Weights of a small multi-label image tagger: trained on photos of arthropod specimens (BIOSCAN-5M), 195000 training examples.
Rows from block 7, named by matrix and row number. Rows with one number belong to one channel. Each number is 128 + 32 x the weight over its row's rms, rounded and kept within 0 to 255. All counts start at 0. Numbers have three digits each. After the name is the row's rms in percent of the matrix's.
# p10: first pointwise conv (model.blocks.7.p1.0.weight, 320x320x1x1), inputs 108-161
# p20: second pointwise conv (model.blocks.7.p2.0.weight, 320x320x1x1, transposed), outputs 108-161
p10.14 097:101153147180137153128104132159144109131122121084047133202155136112160137136126115179156096146165158016115112121139127065124050125141141070099142102160142070138218
p10.15 100:142098158152107189046121155101115123178106081125141092085116105162138099143122135071129124137114102170123131119143188143183109111163148161146176141103117185126110
p10.16 123:120126121028128148126085132086135143104142102089131115168125165120137177088089140146119009165106122122114120114125127104131042097160159057114089162120131159128124
p10.17 100:118055123196110133078195097101195187078168070154085169152136123145111132129156122140096152114082079099156081130086151080173142109190111109122128134133121184135120
p10.18 099:145101051146128171103142113131148144115205139111134115077097068145164069132146040095120112182117138141131164130087117172128118075097142108086130172143106104075141
p10.19 097:187156181100130130133152133099137133154087163136146171154122119175160104122120154176081119125112168133099147150133140119055135084156151121144156110114131168004113
p10.20 101:115090114156109157130111131148105040073103155182138162111079149175104121147210143094153173113178104092099173155161079097116141131128093148105113127161086148133082
p10.21 101:099135078100113098111146134119070097127137134138125134131111131097166108117144206115145092169115106169110152096135122129130169183148107171208143092171178134126163
p10.22 107:126145166061126158160048147128160145110112160123123165106130121092125144110096146153126081076125134078130138127129086111136067078168131084076103149145111139101156
p10.23 095:068188104176108131115090151162185146133133140166109130106148142114133071152156120108085128122123078147111161139118185203159057107160076074114113082117107168144068
p10.24 099:151168180166079112119164100121146113127107141158123081100136144111131152165107116147123151198173164098134141177058104145112126135077156126156057177176166132115097
p10.25 099:136107145087094161081160076168157140155209130121097121103132132191130080118087125139124042200135145090169191180118176115157142091141117130144090116107108110096112
p10.26 101:148188121053137112109144132099106107144053128121157083120087137131157087106114147136110045058140170036065133103125135155107154120111120083105067106129099133100163
p10.27 101:101122130115150109163133156160113127174168104119179157144152050159136101138131171165141053125103128143108157114117106146193111143157133110080123103186138155136078
p10.28 098:136165110099089178135090089131146090148161107080138037149152162084127132140082070117112091151125153139123066136104128145120184126071113176106122092117163052133164
p10.29 102:125180047199158090122159141118074155136175137097123121079117109119117116104169098100120203159155132161121112125109102137104117106098114083169143116118091071131111
p10.30 099:187131122139155125037167123101142146120126109111129171134141112181153160117199130141079094211132135081151140152095158087060103091133141111113135147092114179033143
p10.31 103:102150125167097166133076121092135079119101139133159188105122099122125110127121154074115186041117111119078128068139133099158105115182116098121128101198047160132180
p10.32 099:100058150135068131129097073142163084155114118120070133110125111172115107160129054144128140137098141111142175077098142139085151061099073087092073038155136097122176
p10.33 103:135144128101128188160198148096147128144115150113074065158122140143167167061131127124087101093128143122119153141071168109189140123105151141147040165134129128113107
p10.34 100:132186118154200139189096137104125175124161099103122135069134108089139137128169120094108154111052114197153091087175186161153078062131124104148126166095116170116156
p10.35 095:081156127129122150092100171130112141127095103134084135160115108146151119075075152086193084181134141032151100084132100209117124057120092108114133155094146158156134
p10.36 095:097092108124133130073170091166075122149113143116117103145160090100124130157114135098160163114135154156113128149104081160119107095087100083137107109157119157128132
p10.37 096:121111134173114130107153130121122097135169086152116137068125122116111193120131170163144191128125117141140105120099172086131083126102132109139101142096144129166129
p10.38 102:143155123127126147136068129129125124141128152048127136130135136145164092103138120063162138112074119165123115141169075093168054135163150136125184155121100121132182
p10.39 098:161154163100127144127115142138153142122129117165133122166153119090146135019184105094179109100137116106122109163131102070125108155107158138139120103115146101128051
p10.40 101:174087150079151153094141129146130087124171107115118116123135148176118118130148078141137125098137108164081144159145108126103106126086129094098130110142097037127032
p10.41 106:135159149098145168138097133145112145129135133098159105153127147106164247107180135110118070116122122161105096095144147101104130135083135139123144114073115105132092
p10.42 105:136153109096185151080127122133020128141120082177094124160144143130136142153064122121127152147106126146111108119138122128134074091095154111151147119127113123126103
p10.43 100:125175104182209103102164116166116134138172159091131139074138104108112155134162147107098155106117094136166129090098148095118069078120128067106122150100099142098140
p10.44 096:106107166105108109130149140112121102096077134141116097127051129164153093115085140107156119095108104151075158104132104138137163161094164156118101115145177149137057
p10.45 097:116116112167089159149112045168097118120096130121156137100162131138097100102092095119107137114106116084098125106164095112149079111176157074140190110148060152113087
p10.46 101:115186151179125172104089124079138080077131130098180145091099094105116178126123098084106120107092102170141172086138143138157121081150109122176121156134144151127147
p10.47 093:106124148081101160141138104149169193112170078184126145068071117153137097169139145100114078177145077124109149099088181189106136081123082135139122175112073160211175
p10.48 104:177145146151122138109118069099135147102128151136129148109135105103147101104105100104085111144072116132161111155090132168121067127152145033104111130140132161103093
p10.49 092:059154169082140092102154204110132101070138071093140097192118165142117182183112097148136132063080210087077121074160134212146077069091088110142141118091097106131160
p10.50 104:135126121113148163130074169113133103129153152040181134128132133091153166161091124155133132144116161135110115109177127130113084109141140107109090153128128104104131
p10.51 100:079111129186147079115178105097118131162133204107111141192117138116118161120147101181174096153136126139158122074157119147139150120131105122036111117134167084130105
p10.52 098:146153090134131134076097099140097123130204148093156163138176156124116205117142105155172099148129113159118158111067155095144121098156152137086074042138128112139134
p10.53 096:126139080123127086140130122078149189121164152129136112113089114085045112150164158194096125127099117130133121084085049149163153116101082114136085113105120077122112
p10.54 091:088145128140115179128173143175096150117134111115132127093141161127125130101099109136176126107152133091141119098122081112083165177120091154196150042128123128113093
p10.55 099:116182188169101128138111121150098106107084105138137101062095134094138159130157147144142170140166114142169163125143097100109103146109137097106111128175101094148157
p10.56 096:140133095100184136138184177172140068108136126166157081119133093103146153129139102127105172158145170086181127139161104070124157103189106099119150206065190160076140
p10.57 101:068139129131154129105167090117119140110182111128126080125108142094080165139119141185136166126092111107139146112156112047135061144121076086177102139120144096157196
p10.58 106:128121100107119124082085086078092149136149126132102115102154087122110100127098123130101125158140124086124102081096150159143085114167168107066166147094111080110137
p10.59 100:099120167098148063123117159089140153107090082130129009145117133083126134132140127166125123106134154100100115085167061142108097126040118105171117214102095087125100
p10.60 104:191161066203102118109071094063132106110070176064164140138155142163142122138136112125091182145057125108121106156129133149072090088147137048102119146110127169105172
p10.61 099:113156057156143116113173046121105105178140180033127084120128136159132104165126146152128185118060140124107099141129147101173121135135124003169118061077099141115154
p10.62 090:131138149081159163092102160068080135149152172158135124188059111139096088086093104121166139097130182078123074069115104149121133147130075154071134099051103098114143
p10.63 092:061114156160120161147120080139148110157125021100154093172153118195170147106099094153150161114149151140096081041125144133170119168167075133141141131132135105103097
p10.64 111:146119104144139095165113197152108144118144164078127097141102133145136108126133146074102045161113130157147133155099152149143174095048142178110123114053162086117103
p10.65 092:061181160124087154130104124116100102076137070156132151080106140140137123135134088106120184092114128102113087065173146140090107097124090146127162086116127127190115
p10.66 100:100063109102149139176123108156092057079108109121124091140124167105171129155129109137127143075159157128119124153185085091126129131119093163183139090134104069126173
p10.67 094:096135136066124117088085129163108164132118097134212119136167192089144107176116142068137091110119092125108072060103131175112139065117134126120071194093083121104181
p20.14 091:161029157087111154120135149122152132089160093054095108155094123159132124136127141097135159151119141062101149115072128088088125061154138070125166108124166148081182
p20.15 094:107154137137123121141130155119141162129032097102145148098115201066147138021145200176153131094105099192128148118085147128095180136165075170131189132146098113164070
p20.16 112:103121102195121127144091121106146116122138154114134119115151132159153128073103116133106092164144146125128116062108155123152151176140148166114150126105160092073064
p20.17 095:144090093129126129074107102135126136144126100076109099150158114176139163173140148088092097163140175099131128073170109124180088079140173072161137099052088131101187
p20.18 095:174166044149111085128120117097128100173210141161101161145170119135073197113118149080114106139159208126156113187160170168158104138068202139144137097142101117134098
p20.19 096:120123143127129170091102120116097117136126102183135166140111115088158120075128176118097211136164095165157136098138114106124086132162120116166116129122126149112182
p20.20 094:125163097149118105103135119090149099125086154084086146126101140117059141123127133066118116123121170147086088143115122103162108130143117131142181082079097184132134
p20.21 107:160088117202150072123097142182118112150142140160162102175119124122177130070124135157214142198124162081127096155067113124178177110109160138141112165153198172126133
p20.22 113:161084087117160103179102120111118103167137097141063143195126059171148220177121091086161133108102125150104160142139127097195190138095133076170136072123201148119126
p20.23 102:159133106116093119176126156101165112170097140113126109103043206113142126099128134101111112168127102062094190114113141120062106108132151176105141170087109146130164
p20.24 118:140153085103109131150139102102116140097108109169181103117142053139047172134103147107117044133105085134110124117149095097133147124146124087114134130067113158220165
p20.25 108:083142096132118075113114111135079138132098138102144078104111137158097066125085140106133171127161097111102129149068069157116143152118102127151146206084144109075192
p20.26 101:144126086139109065102122117148077078084085171105133139097081152139115098225176125086106135106159044117091050116164102153154112140073098199156124107097125116163126
p20.27 095:108181165089128102126180176104061117053150100134176095177084118174149128163075093128145186221161135153120097152173095188096109076055107121162093164164080132101142
p20.28 101:121122113146134129118082101165141166131172167178140171082109101111173127134152116143165104103120113109168083176156083109150166135119150154123121135148140148133124
p20.29 098:134140138126123199118120124117137157161089077136129129180073131182119137120170124108122184085151096067143103152170131109148102122096146099143129112105104150149154
p20.30 094:161106095131128127087094157155122086116089083149086094117130135086134143136075169074153126119127116130107148096169084136135092145166107115111157129160112159106146
p20.31 098:128166212097049134070163157132163113132149174136129104086134180085173101130164062105078143153090119100146053109173137164124071102044147124054130121116116146147071
p20.32 116:115108196150201157174159120161134094090121109144142106218103168156156056108174067175155151131110104130144140148141103119093168104155102134110145226061067168082166
p20.33 097:159129175102075126100110145181153141147130129114132175160127197112168081187110141147104108145159148094177112130158170179112094148147110150078051162126108139109070
p20.34 106:115121131106115125165144160155170116195134118115131101099168130141112145127183094150157116161143139118087096145135151113099179101077152153088153090142095106111113
p20.35 090:140119102134126099128133122170147124123101132154168168111184104122136104123099134162105063158139144123055165153174132083135105085201125136101108100101135125135140
p20.36 084:127107174160132200164163177113095120109134160144154111157103104114093126119107145193194058145134111119091084113087118139113185187098118163102136127121201118144115
p20.37 096:064104156141144114086124082181130118095107129103200111155162123088143137193111060121131094147152152111097054104108102196124147170125122182125133130094175155137116
p20.38 099:077144101076154113123095127133121179106116073168177121125085112146116194105125081122173096154104149148167148110126160095108112138135103109154199107139092128149167
p20.39 095:127127136138108122146225143137107145112117153147162140149131149118110091121070135174164099164161104122120122134122100178135141163163108119115108136131165095135127
p20.40 114:086146144119112122151161111118101120072112112113103097105125130091093185160116078110139098187078149141137137118111136147143145129149066135100141097078129159161080
p20.41 116:127149093146099143172168167096117127140128149152124125153145108162105127151137151139148161107117126127090147100140159102166165152145129144166130135088189089160057
p20.42 115:120154110111096120111130118133100127126150158130114155124131091140109126126145137127124128127055132134135148146155131097130145143131154135119129148144114106107088
p20.43 093:139159136130117148156128135138157148171117084124134114131117120149111114107155118151123153117197117143117085128141151088094127136080161128167160100132116091110172
p20.44 096:147142112101125140124181108126127163161179142200144156164128103133163176084145138127150086134099082148206165140122095144152125131130099143122074136113069118118123
p20.45 110:113078115140161133093097098121093116097130090115152126146108116131112113151133161168081167075007148151153165164143135110133143128135124102154128131165123105133066
p20.46 093:119103128147191124190168186111102165136148107118102114116121081193139138159146124109146147118194133182127142177099175185132186105094152135203140087129142116133173
p20.47 085:147112177120173168076130119163137107100120126116070109195144133144119191121101131109077123075073109181179082138122090144139134102187122080158166090106100103141191
p20.48 104:094140112146120047162132186115126131174112114187118061063134154104119121146129154121202163116176125133113150167153125090158209226116144133144079110143154103148158
p20.49 091:170168142160114168122180102157108132051143132150121175170106135139099095128068093102106134145115136079117098159126135105107119112141139094075146129092112203105086
p20.50 105:082155125125103089155151125118131119118111124111098163152132164107120140112138131116125109149086097106112173082154143159126126090158121152073156095062122157088102
p20.51 106:160069105145129050140125075160174089197168181106139179181166100107154165137159166079129072092081133143124118124121166118181110187205172142161112148115161100147076
p20.52 094:102148158121122182212129110175114107095105062105183210117147113158120117147152112166142122134124180160086118141080153137098129140076119103117075122151047166082136
p20.53 098:100119113118105012177102115140167093179156122096109077139178137178132140162158125101123155120075182137123136116114175146102123131136170117131053109162168121084178
p20.54 093:101124105066162144095127087117133125117154109152166112091155143180070142160163121189089151136140120163153157131142091089128131111131146115177131106127141065129058
p20.55 116:108089143159215165127109104156133160137177153169111128101120118145202147122136077150197190132165101125154134121123145077126173086086147162168130211107147101095099
p20.56 097:072109129069120111166118130171114100105153093142117084125111142161142115145122105041088120150117215139147112091121123133061132119066147114138120208107090091087110
p20.57 099:182105143157137125082130078126122153138155147104149074071109110209084107111093121130106120092137133095140125130155111096120057129158139107101194113186139098162102
p20.58 104:066140149142105085201184155179064106029093130144152102162093138094175169219126150138150171106095122117123131091131130181096174127127108136088102161117107127158119
p20.59 090:131116097119136171174109115127173090156105088123157167120187165148116158067148131128150104160121239109127184164103228058028165106143151136114178080120115111117105
p20.60 091:167167103118160111116126098124145116152176172163152155198156115106126157160136133107145113142074130198150197174144141161107158183187158164143112165112117076196119
p20.61 106:171154141136173133108128084106118148078088208179145182143128125105144099144142157136109082119109157188161138204174128139123120160144109168133155120124149079178107
p20.62 088:129068058122102085157161060157109110081115131142149073144180083137114096122124077103143107202112082110156109123129076136134123111084118120121131115113098112167102
p20.63 091:129111124101139091049183106153107092156158089197151128090151119128102091104154139178111126118183126090142121123097133130121118158149189116090092133135108123115133
p20.64 099:144132161147117129112117110102055125089141202125073147080059132093150026147099076122087134096095159139126167090161097169155126142147132133072128110165155176131123
p20.65 099:116127132175128124061164078133134045128098188135141176143167088120098089074128125158087131189156140114136062170159156111139082122094110102107146073100134196161113
p20.66 098:095190113105095142095176154105130139114110150153108111163108170094100079102093155109060095085109166128175104151144097160150073101128114124103168132084121162180092
p20.67 100:112120170155124125140103132148161118118123126091207103096142154083140057139050198145044130162124210172172144086100156104087058113172108140136148116204130118079133