{"model": "multi-label image tagger", "dataset": "photos of arthropod specimens (BIOSCAN-5M)", "train_examples": 195000, "image_size": 64, "crop_scale_min": 1, "horizontal_flip": true, "rotation_deg": 5, "color_jitter": 0.2, "arch": "shufflenet_v2", "norm": "batchnorm", "activation": "mish", "padding_mode": "reflect", "depths": [2, 2, 6, 2], "kernel_size": 5, "stem": "deep", "widths": [160, 320, 640, 1280], "num_labels": 120, "mixing": "mixup", "init": "torch_default", "optimizer": "adamw", "lr": 0.0027, "beta1": 0.9, "beta2": 0.95, "eps": 1e-08, "grad_clip": 3.0, "ema_decay": 0.995, "steps": 10200, "batch_size": 512, "epochs": 26.8, "lr_schedule": "cosine", "final_lr_fraction": 0.01, "warmup_steps": 300, "weight_decay": 0.2}
Rows from block 9, named by matrix and row number. Rows with one number belong to one channel. Each number is 128 + 24 x the weight over its row's rms, rounded and kept within 0 to 255. All counts start at 0. Numbers have three digits each. After the name is the row's rms in percent of the matrix's.
# p10: first pointwise conv (model.blocks.9.p1.0.weight, 320x320x1x1), inputs 214-319
# p20: second pointwise conv (model.blocks.9.p2.0.weight, 320x320x1x1, transposed), outputs 214-319
p10.264 108:121135132147111153112096115120135133133101158137115127129109125133129065158070132170136063090125162095083097171121129133171116113103133125136126081117132114161127160134155142118109097088120067130084146105120135133131141135142142110060143124117127125147075130147091141130134113124113126095131143136125127136116087149117
p20.264 096:127113157129143125124106106114148091115090134144105116120154178106154130123100119138150130125166148131133112091130130122151077110082098128106129127138103165120143131124147129154168119154113138132117072115121101140140100123112122087129159091097114086111078129099132118128123145139159054136165121156133104156109172133126
p10.265 100:112160119106108116132116107082108156113102124145109196140128180146128143148158076118111126118141113124120135129144144148188103115144095119140147128085135147110111146142141098141139111150121126102092120053146099105139139184167132126107134139150154097161137169116066125150119071139129094131108128123163159145159073155127
p20.265 109:099159103135151095096126115156111140130112140125126163102127105089144088165124174106125145135135144151118120159139114133140079143076068136161109147123151178107095136164105117135103125152086096132114143122105126151140113140149087101126115124138108119113123114154112130132148148102128114138176151105109115121182129124123
p10.266 100:107166128154120170118117106107131140122123116122109141128185177163156157174103137129091149138159112146143147114128143129115168118140133087147137105122107111137167140133131111124151101120099159109107064144142077115164155163116108143119147135115150084111087106149127081125073091119152101137090116111132155119138152137157
p20.266 102:108120130090141143191104112131119144109148091130146113108164161118113132113108110136134112116136130136147095110123175173133136149108130116130143143156154120179121138166142163126149147103110135120170135106156120114125154072111116091131145115147135147112120170131151154129100131106129064085119154122114115150110106121150
p10.267 097:093116117126141151137158122129120142089148113139129131085120063080160130102106147134093101128143117150092112150160139114133138147078142137158135131110126125073133155109137150097135091154146147092113148164159070120118097125101147131147176114094084135126155135128119086130126131096101117150130160141075069118109143143140
p20.267 097:084132141130135129116138105105144163065138142162134120122134074131139137131090087160103113107120105140122108078121097113119123113127134134113104154155110085109092107123180167077109124126124140147093116086113143105105164146147116126124113156099134119104142130103113088134147121113093141112139080144144115144116105116155
p10.268 093:123098122104085111108126127125195159108111173140110144154089146156109104084159141119096099171158138088131129120154093145113137118135142119102113096112123110133064121107170136096146146143122107134142121121095108163189157122138160155133101104145147127167076133125135128141142118126154163133087114153164145126137170137140
p20.268 097:107115182133115170157137126164056083150133108167119155120106141120099145122162145144138141128101144126104137157121159110120115107123095124109171117175094114105087111135115140144122145090135133115137139110167093150144134108117097123109111148128156140118106100109146139121111133156112077125118119104125104150105142141117
p10.269 098:083143148069099126132131165110160143109148140115128146139158145137122151116150146128138144145141123123156135082105109120115122143122136102108122101100135138119100120096140130084138146139081119135141139118124137091146131129099133110136111152113118110137081111122103117113135137129132163088129114148143156144128129107136
p20.269 103:094147156139104097125091135129104110154171120115140158112127110108119132149140105092126122123125112112119150109144134138114134093149079134112142135126157118101110095114128087130108125115159094132122141093107141115080118139121101152143094129126163138133127118132111176130145096129178126129165110148135121165145108126144
p10.270 097:115094139114122117142167102112120124106113111163101155110128093098130143163121140110087109114153136106120160107138112140092159120090154147146086158133162135120158137167120147155157133134153142142131132103139090122154125136132132091153105113133119146152128150105096178120105103139099082117103165109162121145130109094105
p20.270 097:127098133099143139075193106089127116162112086105148141157149083125101124162111094110127113098098168135126112144120135111127097133134119122124125110108133092141136150109110106130137182136162123112168142134121094087107129152100117165137136103126113165091087149154125130150119100139144127121163084118155102118092133137122
p10.271 100:174142135132130161109158157119129128149133112126154122136155117090108107146080116127099107103115117115112109115080107093089093096127140117131094147133100115137139116126102126104131145173102141121109142090127091123090123075149127113143112134102135125116130099155142184137144147135138142124116081158093158133118141151100
p20.271 095:140161113158124123109135105193164121098094083095105122140094138161140122084128151179136132173141181153172123156158172119126103097121105148117118106114153100133106116137088095115113136166083121191130097172130159132126119110103140110187126106169099097123115090077110156135139118120094094122133107129084145126123124095102
p10.272 093:117133111133137111102158104146138086132123154144113121093143106094149123121107167114134163122112142149142112087105105095088140128141143123119136162143120143083123098122155153154143145140116152126129134151131116092140148118136131114152079070154137116121143135136114152127095191111157122134136114156136131129146139148157
p20.272 108:141143092116153149116074137161146147096122130125115124117121130146108153058136122102095094136110150116127151143139101181094089058174164066119134085095154111103118114115127163110090122141132127104098073147142176136108142125162116111153129125154167137138073134151139116171127132136155149099115128099123148099180133135134
p10.273 107:122116136118139111094134122082107121089117132112138126090129129114115154097097125154151127134119151161118123151100124085114116149123089100136131125135113165168099137095073129135095076108120137113126136135101116097106149095132147143133088060136127124186141095104145151113135134102146123139159052134125122115126108151152
p20.273 104:114110143131137136149111117154150134112137181147100156108108195102097133112118137108158152136104143165137089128198112132077090190119099156115127088140138107133101155170170183112177142198186131155142101111172148142107109132141120109097167124178108100127133112114073140150149131144106129149126126147135096121124165139161
p10.274 099:130120180094180101143124159131122133116090130132121120132142121135129156113164087137115146127138144071152122156131152124145111167134104148097079134134152124114113090192098152156119101125143141141138128158089146101134156092142105102137123129125171124157175104149183124152136138131131130136140163144114094110136159089103
p20.274 076:107188137172151119129131162152087067144143131142134153157159136138140127144139121108157096112154104109091089110124107097150094101121100130122128153126109135134112141123102117106140115095133092152110116180144097129145151075145110160168120131111108104149133134128165161163144100119163141078152108109123133114126116111125
p10.275 100:147129121143127124087076099143142126121125105149080139100121121084143108116111150106151129130166104090140114163101081136130110147136127081142130162124084108143142126133115102133162099130112095089117111123125134085135135144107076127085086093097146080149088120104140120110148119099160141113149124141128119144127145139092
p20.275 092:128121097127115117158166072146134147121078170108099099122101165154082116199147141139121136137175135128110191170135112155157127139120136128151138136106132144097104136104129112164161103107108145104142129136108151147083139139124130164102088081101160127132116125109194134129140144094131143107154133099128162123088127112119
p10.276 100:063127153073080166166094097114117121113123104121110149112132109133183125148108110132105113144066128115148112153150139125129101081141124120103141091122154107086138125064169101106148078157121108117118139090168072135114131121125139172117135142071174135114149153133096102099131133169115109118069117130121101148112106135124
p20.276 085:115128143125133129137147118088133111135121112151123172137143143105113104126167154119203093133117166110133134116133198096156131157154102119134124123139100099159114124160074112142125061099135138109141129169105131129123124156137106089145111150115135102112148110143116093126140147128167114143111111123134112140152138110141
p10.277 105:153118145127103129115113097120138142106125106130158114122096135158126157107090135141123101117094119133114156157119111071147082130106088134135102146110128126123134115142114134117133092156118062063140149101159143078111107156140081137090109150129149125103112128159089140131137096102142132117155134108158120122122068116075
p20.277 108:132122133152156117118112232157140098114132121094136156108102147131142153098085107110106144103107147135138108132154141094137142125122176148116106120146128112155119109137108132126118106163163106156124119159114141129090164109098127141182125154091039123145145145147140145120079108132153130100165159115140144120152110120155
p10.278 100:125114118127104172154138154078141118133121142112124166118154127111105143129098166092101129156107121140116153111116125141162123135124090097087108120086112154116140146127124089114167136145170095106082104132120144147111136108116139122123135110105094089108120135081094127137145142134184093114147094113156162105123127131135
p20.278 105:134098097118109124123146129098156100118109177132089117127063164127137174125179111123111116100126120096108145138105129139141167092116150162136112107128179122107072148126090145151124127141096149116119150148138127109134141155136141176114106098121106139107105193144125093086141119181158127144114106142086120099129098130124
p10.279 110:132128134137124119147151138077131146125078110086138126134102141172101121131087138094113129120132141094123157155110107124148098133132133152120123147134084121122108145142109108127120103121114104147095141127132138124118106147133109094111099116129146114140123108152097105128158087130170122135185070118063122096117143147103
p20.279 112:087194094135109195135117119151113146147135100094117151101175129162128112127095123144168154147126140135122169113145138121117135142153133130113166132138156103113118136158130143141103132114146180128162149111100163142137130127114134144103086156135159133181166145107160152120078161083163161161114160157123135146138170163129
p10.280 097:123129132146115142117134139125124117161150085116136109126150102106146113100122132167101119134154133176125107143180121111126142125118123108074140115118114165120132103106095132099089122137101137144112135110142101141143104091092151124107142089169093081141112118156113112120127092146146147111169108114092097110143135111141
p20.280 108:122105118126141125193129135168152092139126178093123127139119190148109143092122143123127156182160157138116134121107130143165097108133140124112173099169171133159144136167157142176159139092090166121173102110173142127127131071153124137141146112158112087105108164144129160105106122153138094139108172100141096138128106161132
p10.281 093:081106108061127110164099140123085126159109134157096142115132117125148139131156109123116111148132120093113123142136146131126112174131138078122166128109105115111109135111131133159127127138131114122129107071112100079175147143119173135128111121180123120124136146065109096107131096120118091118103120167171130133141137157107
p20.281 099:171123108095098130158099139095147109121152126099116133126139105137139138122159154138113135116104113142065122158165122117096135096120118099093139121139119166154154128153155074138125115109134163128125109175109143140127120100110137133143087163096140100130105162111172135134115174121141103126112114134085109110146090108085
p10.282 090:142140122106078120126151160122094116114119112130178101131099139160162125130129134122102125110105154122097136160148146135108128107105140150111122120169113159113113174140117142111110131127141144106091085112126092170115060102108142130137133113136153096156107137095123130136169138148120115129152133120128083101111126125134
p20.282 107:160103133146156150144122129079096166125161145170107144095136076132131139116104141167133103138132108135137121101113153120150144151099140147071112121094132118139152162118123157118133133102097128148129137147123141107119125108108147140128136159157130116083118197104159120120102096148113137115149094153109136118113129147134
p10.283 099:118134145073144139171125156107100131109112129131137141131147119120091113156112097124062113113188145114117121162103139123152073140149079132118114151097139142110141098146105163120152167131123080128128133132097150134120152097121140167116138120130108106174158081111109138144153167141121116102133110119126085141118168155134
p20.283 107:165084119148109154137125144149166098162137133111114149130130115114141138164114121145115128091126101142111144106126108134117140110149119119169109123141111093116077105129114125083100143111107141082089168114119149111101100176139154123104047148097106141106130154149141131122075112131114155152134144133121119150127118105129
p10.284 107:141112086105161145115123119087150136117067136122136143149133123117087135095108141126110090152120112117115134148145117111163106116119047109089097144124109136145113115141114096117128120125106134118085109106165121130081129099134095138141109055104140115111130124111110091083153131145133168129156088132136089097136099071148
p20.284 101:186150094158207146110136147093147117129140138133126126132122138132127120115134173116143098140095097093198143116146121117137111148100181125147144102142124161155140103136148112130148098194136150133120090165128161132150133136163115150119133121132101129153154119134136114176099152108148170148140123131219150144144145149159
p10.285 099:139115155089149159138158107112121171096152147116152175106136093123131123120155135155110121142155134093159153150137139096078170124115132121136104127109150144080128155104126139102161092104113174126125120133116110095134114123129137088132118143137122170098121098064142132092148166107136125106099138123166114132091127145131
p20.285 092:165125126141135106120134123143121155113131132145149092134130139102146160116137149098139176123142132098136109132104123096121163148089176171131132124133135133160100128119131158086142088152149135109118162136130124117117125157149148160118132119154135114123123111136106104162181081150103115172139144127136118116172129122106
p10.286 102:113126161129142122114129156138133074151116145129136121124117099115149093136071119114137124124116142108132067125162142111125109077078130131156133128158117124146115109139104126142078100111146119139121089163108144132131096126138127151131127121140087117106120154146127145136116148129144150117167089115120076111137177139102
p20.286 093:169135167133096136131134114093140141116108077118146123142113149100159148149159149151189151117142136160126078100124154111136190141151124137128165111135142119171150151136140152131117108147124105133112132161142112147137124135116151141093171105130129101110158132103076139139102122147162093129115097158112134151111094133090
p10.287 098:105091160134114117193167147171152099113123105150180122151123118156127108148135172091096152119143076118139097169111142138102138069112099111116113115129121144089119133137108161081154113115170125112111138134102175145085121125118097111150132115132160127142124149066117119137135129155183078102115154142144126073116143118113
p20.287 095:116096121103141150164152101105118129138127106107116144136139110116124118124128145140147125141133101135115158117104165109113136119109087185099102134136158136114209112120127120133161141124091129159128122124163111111145076122113144137118145132159141130107058155171072118141111148123104134115146111074140114120138138102091
p10.288 100:153114124151117133109130136127143122151136130061175110151138112120127070113124113127086113158115186153091100156174132126145166114138117126108146116169110118118126153155120158090141164122128161135097137150149127108100155156151123067085117106128113139106158120118134087126121098102153141109133100064119156072148144146161
p20.288 093:122131107110092112092130065129101129115089138099125107135126139129112091070166096128136136129087079136125137111114160075106103135086083131111115120129121133075120109140159115112148090096127113118151073125132119090130109093096134111142113110137140137155089109152097146058168153096158141115148113113121112098093104147120
p10.289 100:183085111110170148125133113153132161140153145113112115111154146143136151133080152097145141143136152162112114095107145119097157153178113134182159167096106080130128109120129098125121172113107160147172119139107138105119094157121101123147162141153141138114123106087107093115129089130146113149141110104121144160131128114137
p20.289 097:118153125108114118106138157115132079118134108142158160116117092102110109152124130120142131122099064131118145136099114148114123132180132155135133150122115111083143127126108070135142119126129151105164157144092148129140100132158112128160082132099149157134134143118148109108131115105132162117100108113136165138152170118135
p10.290 098:134127143119124120145124137097130149088126149180144141129109138144132141163144141115157138121158092150149167138140107119113135163117137147152121087113131140113113125113135104127145145146122094119111110142110130106170092164115123139129118150131109129121107172102117104129124125105130089100096157166185166142127110143150
p20.290 107:149148138176112130149146135116116108138146077098133172140138114103129167127114082131137107141145162125131129127163164141132131140185159118133194128139158121190112097136113123089113106147151152106144119155145111143128094118131139149152120146126152096124121109112124097145108146123174132169114093150124156117171130104122
p10.291 096:141088104127129149143137128148118089120110131131079088148120120081119116126111077132130111141133074151123116176110133138119097132121118137174129152151142141140121130145092163138107127092147119138116121137158143179136120096115126178142149096137184112141088092124121133137124139168147150136129112136118085089150123075113
p20.291 097:118139126130107182164136089109095131102132101132139111114125098077109126119160083130152126130153153086105088094105143130127098138065127121099173098131137118138151133100149114149157116129127100149166134113157095134114133091135089118149132111155141130146151089139122114164125144171165104124118112135110118125120162115120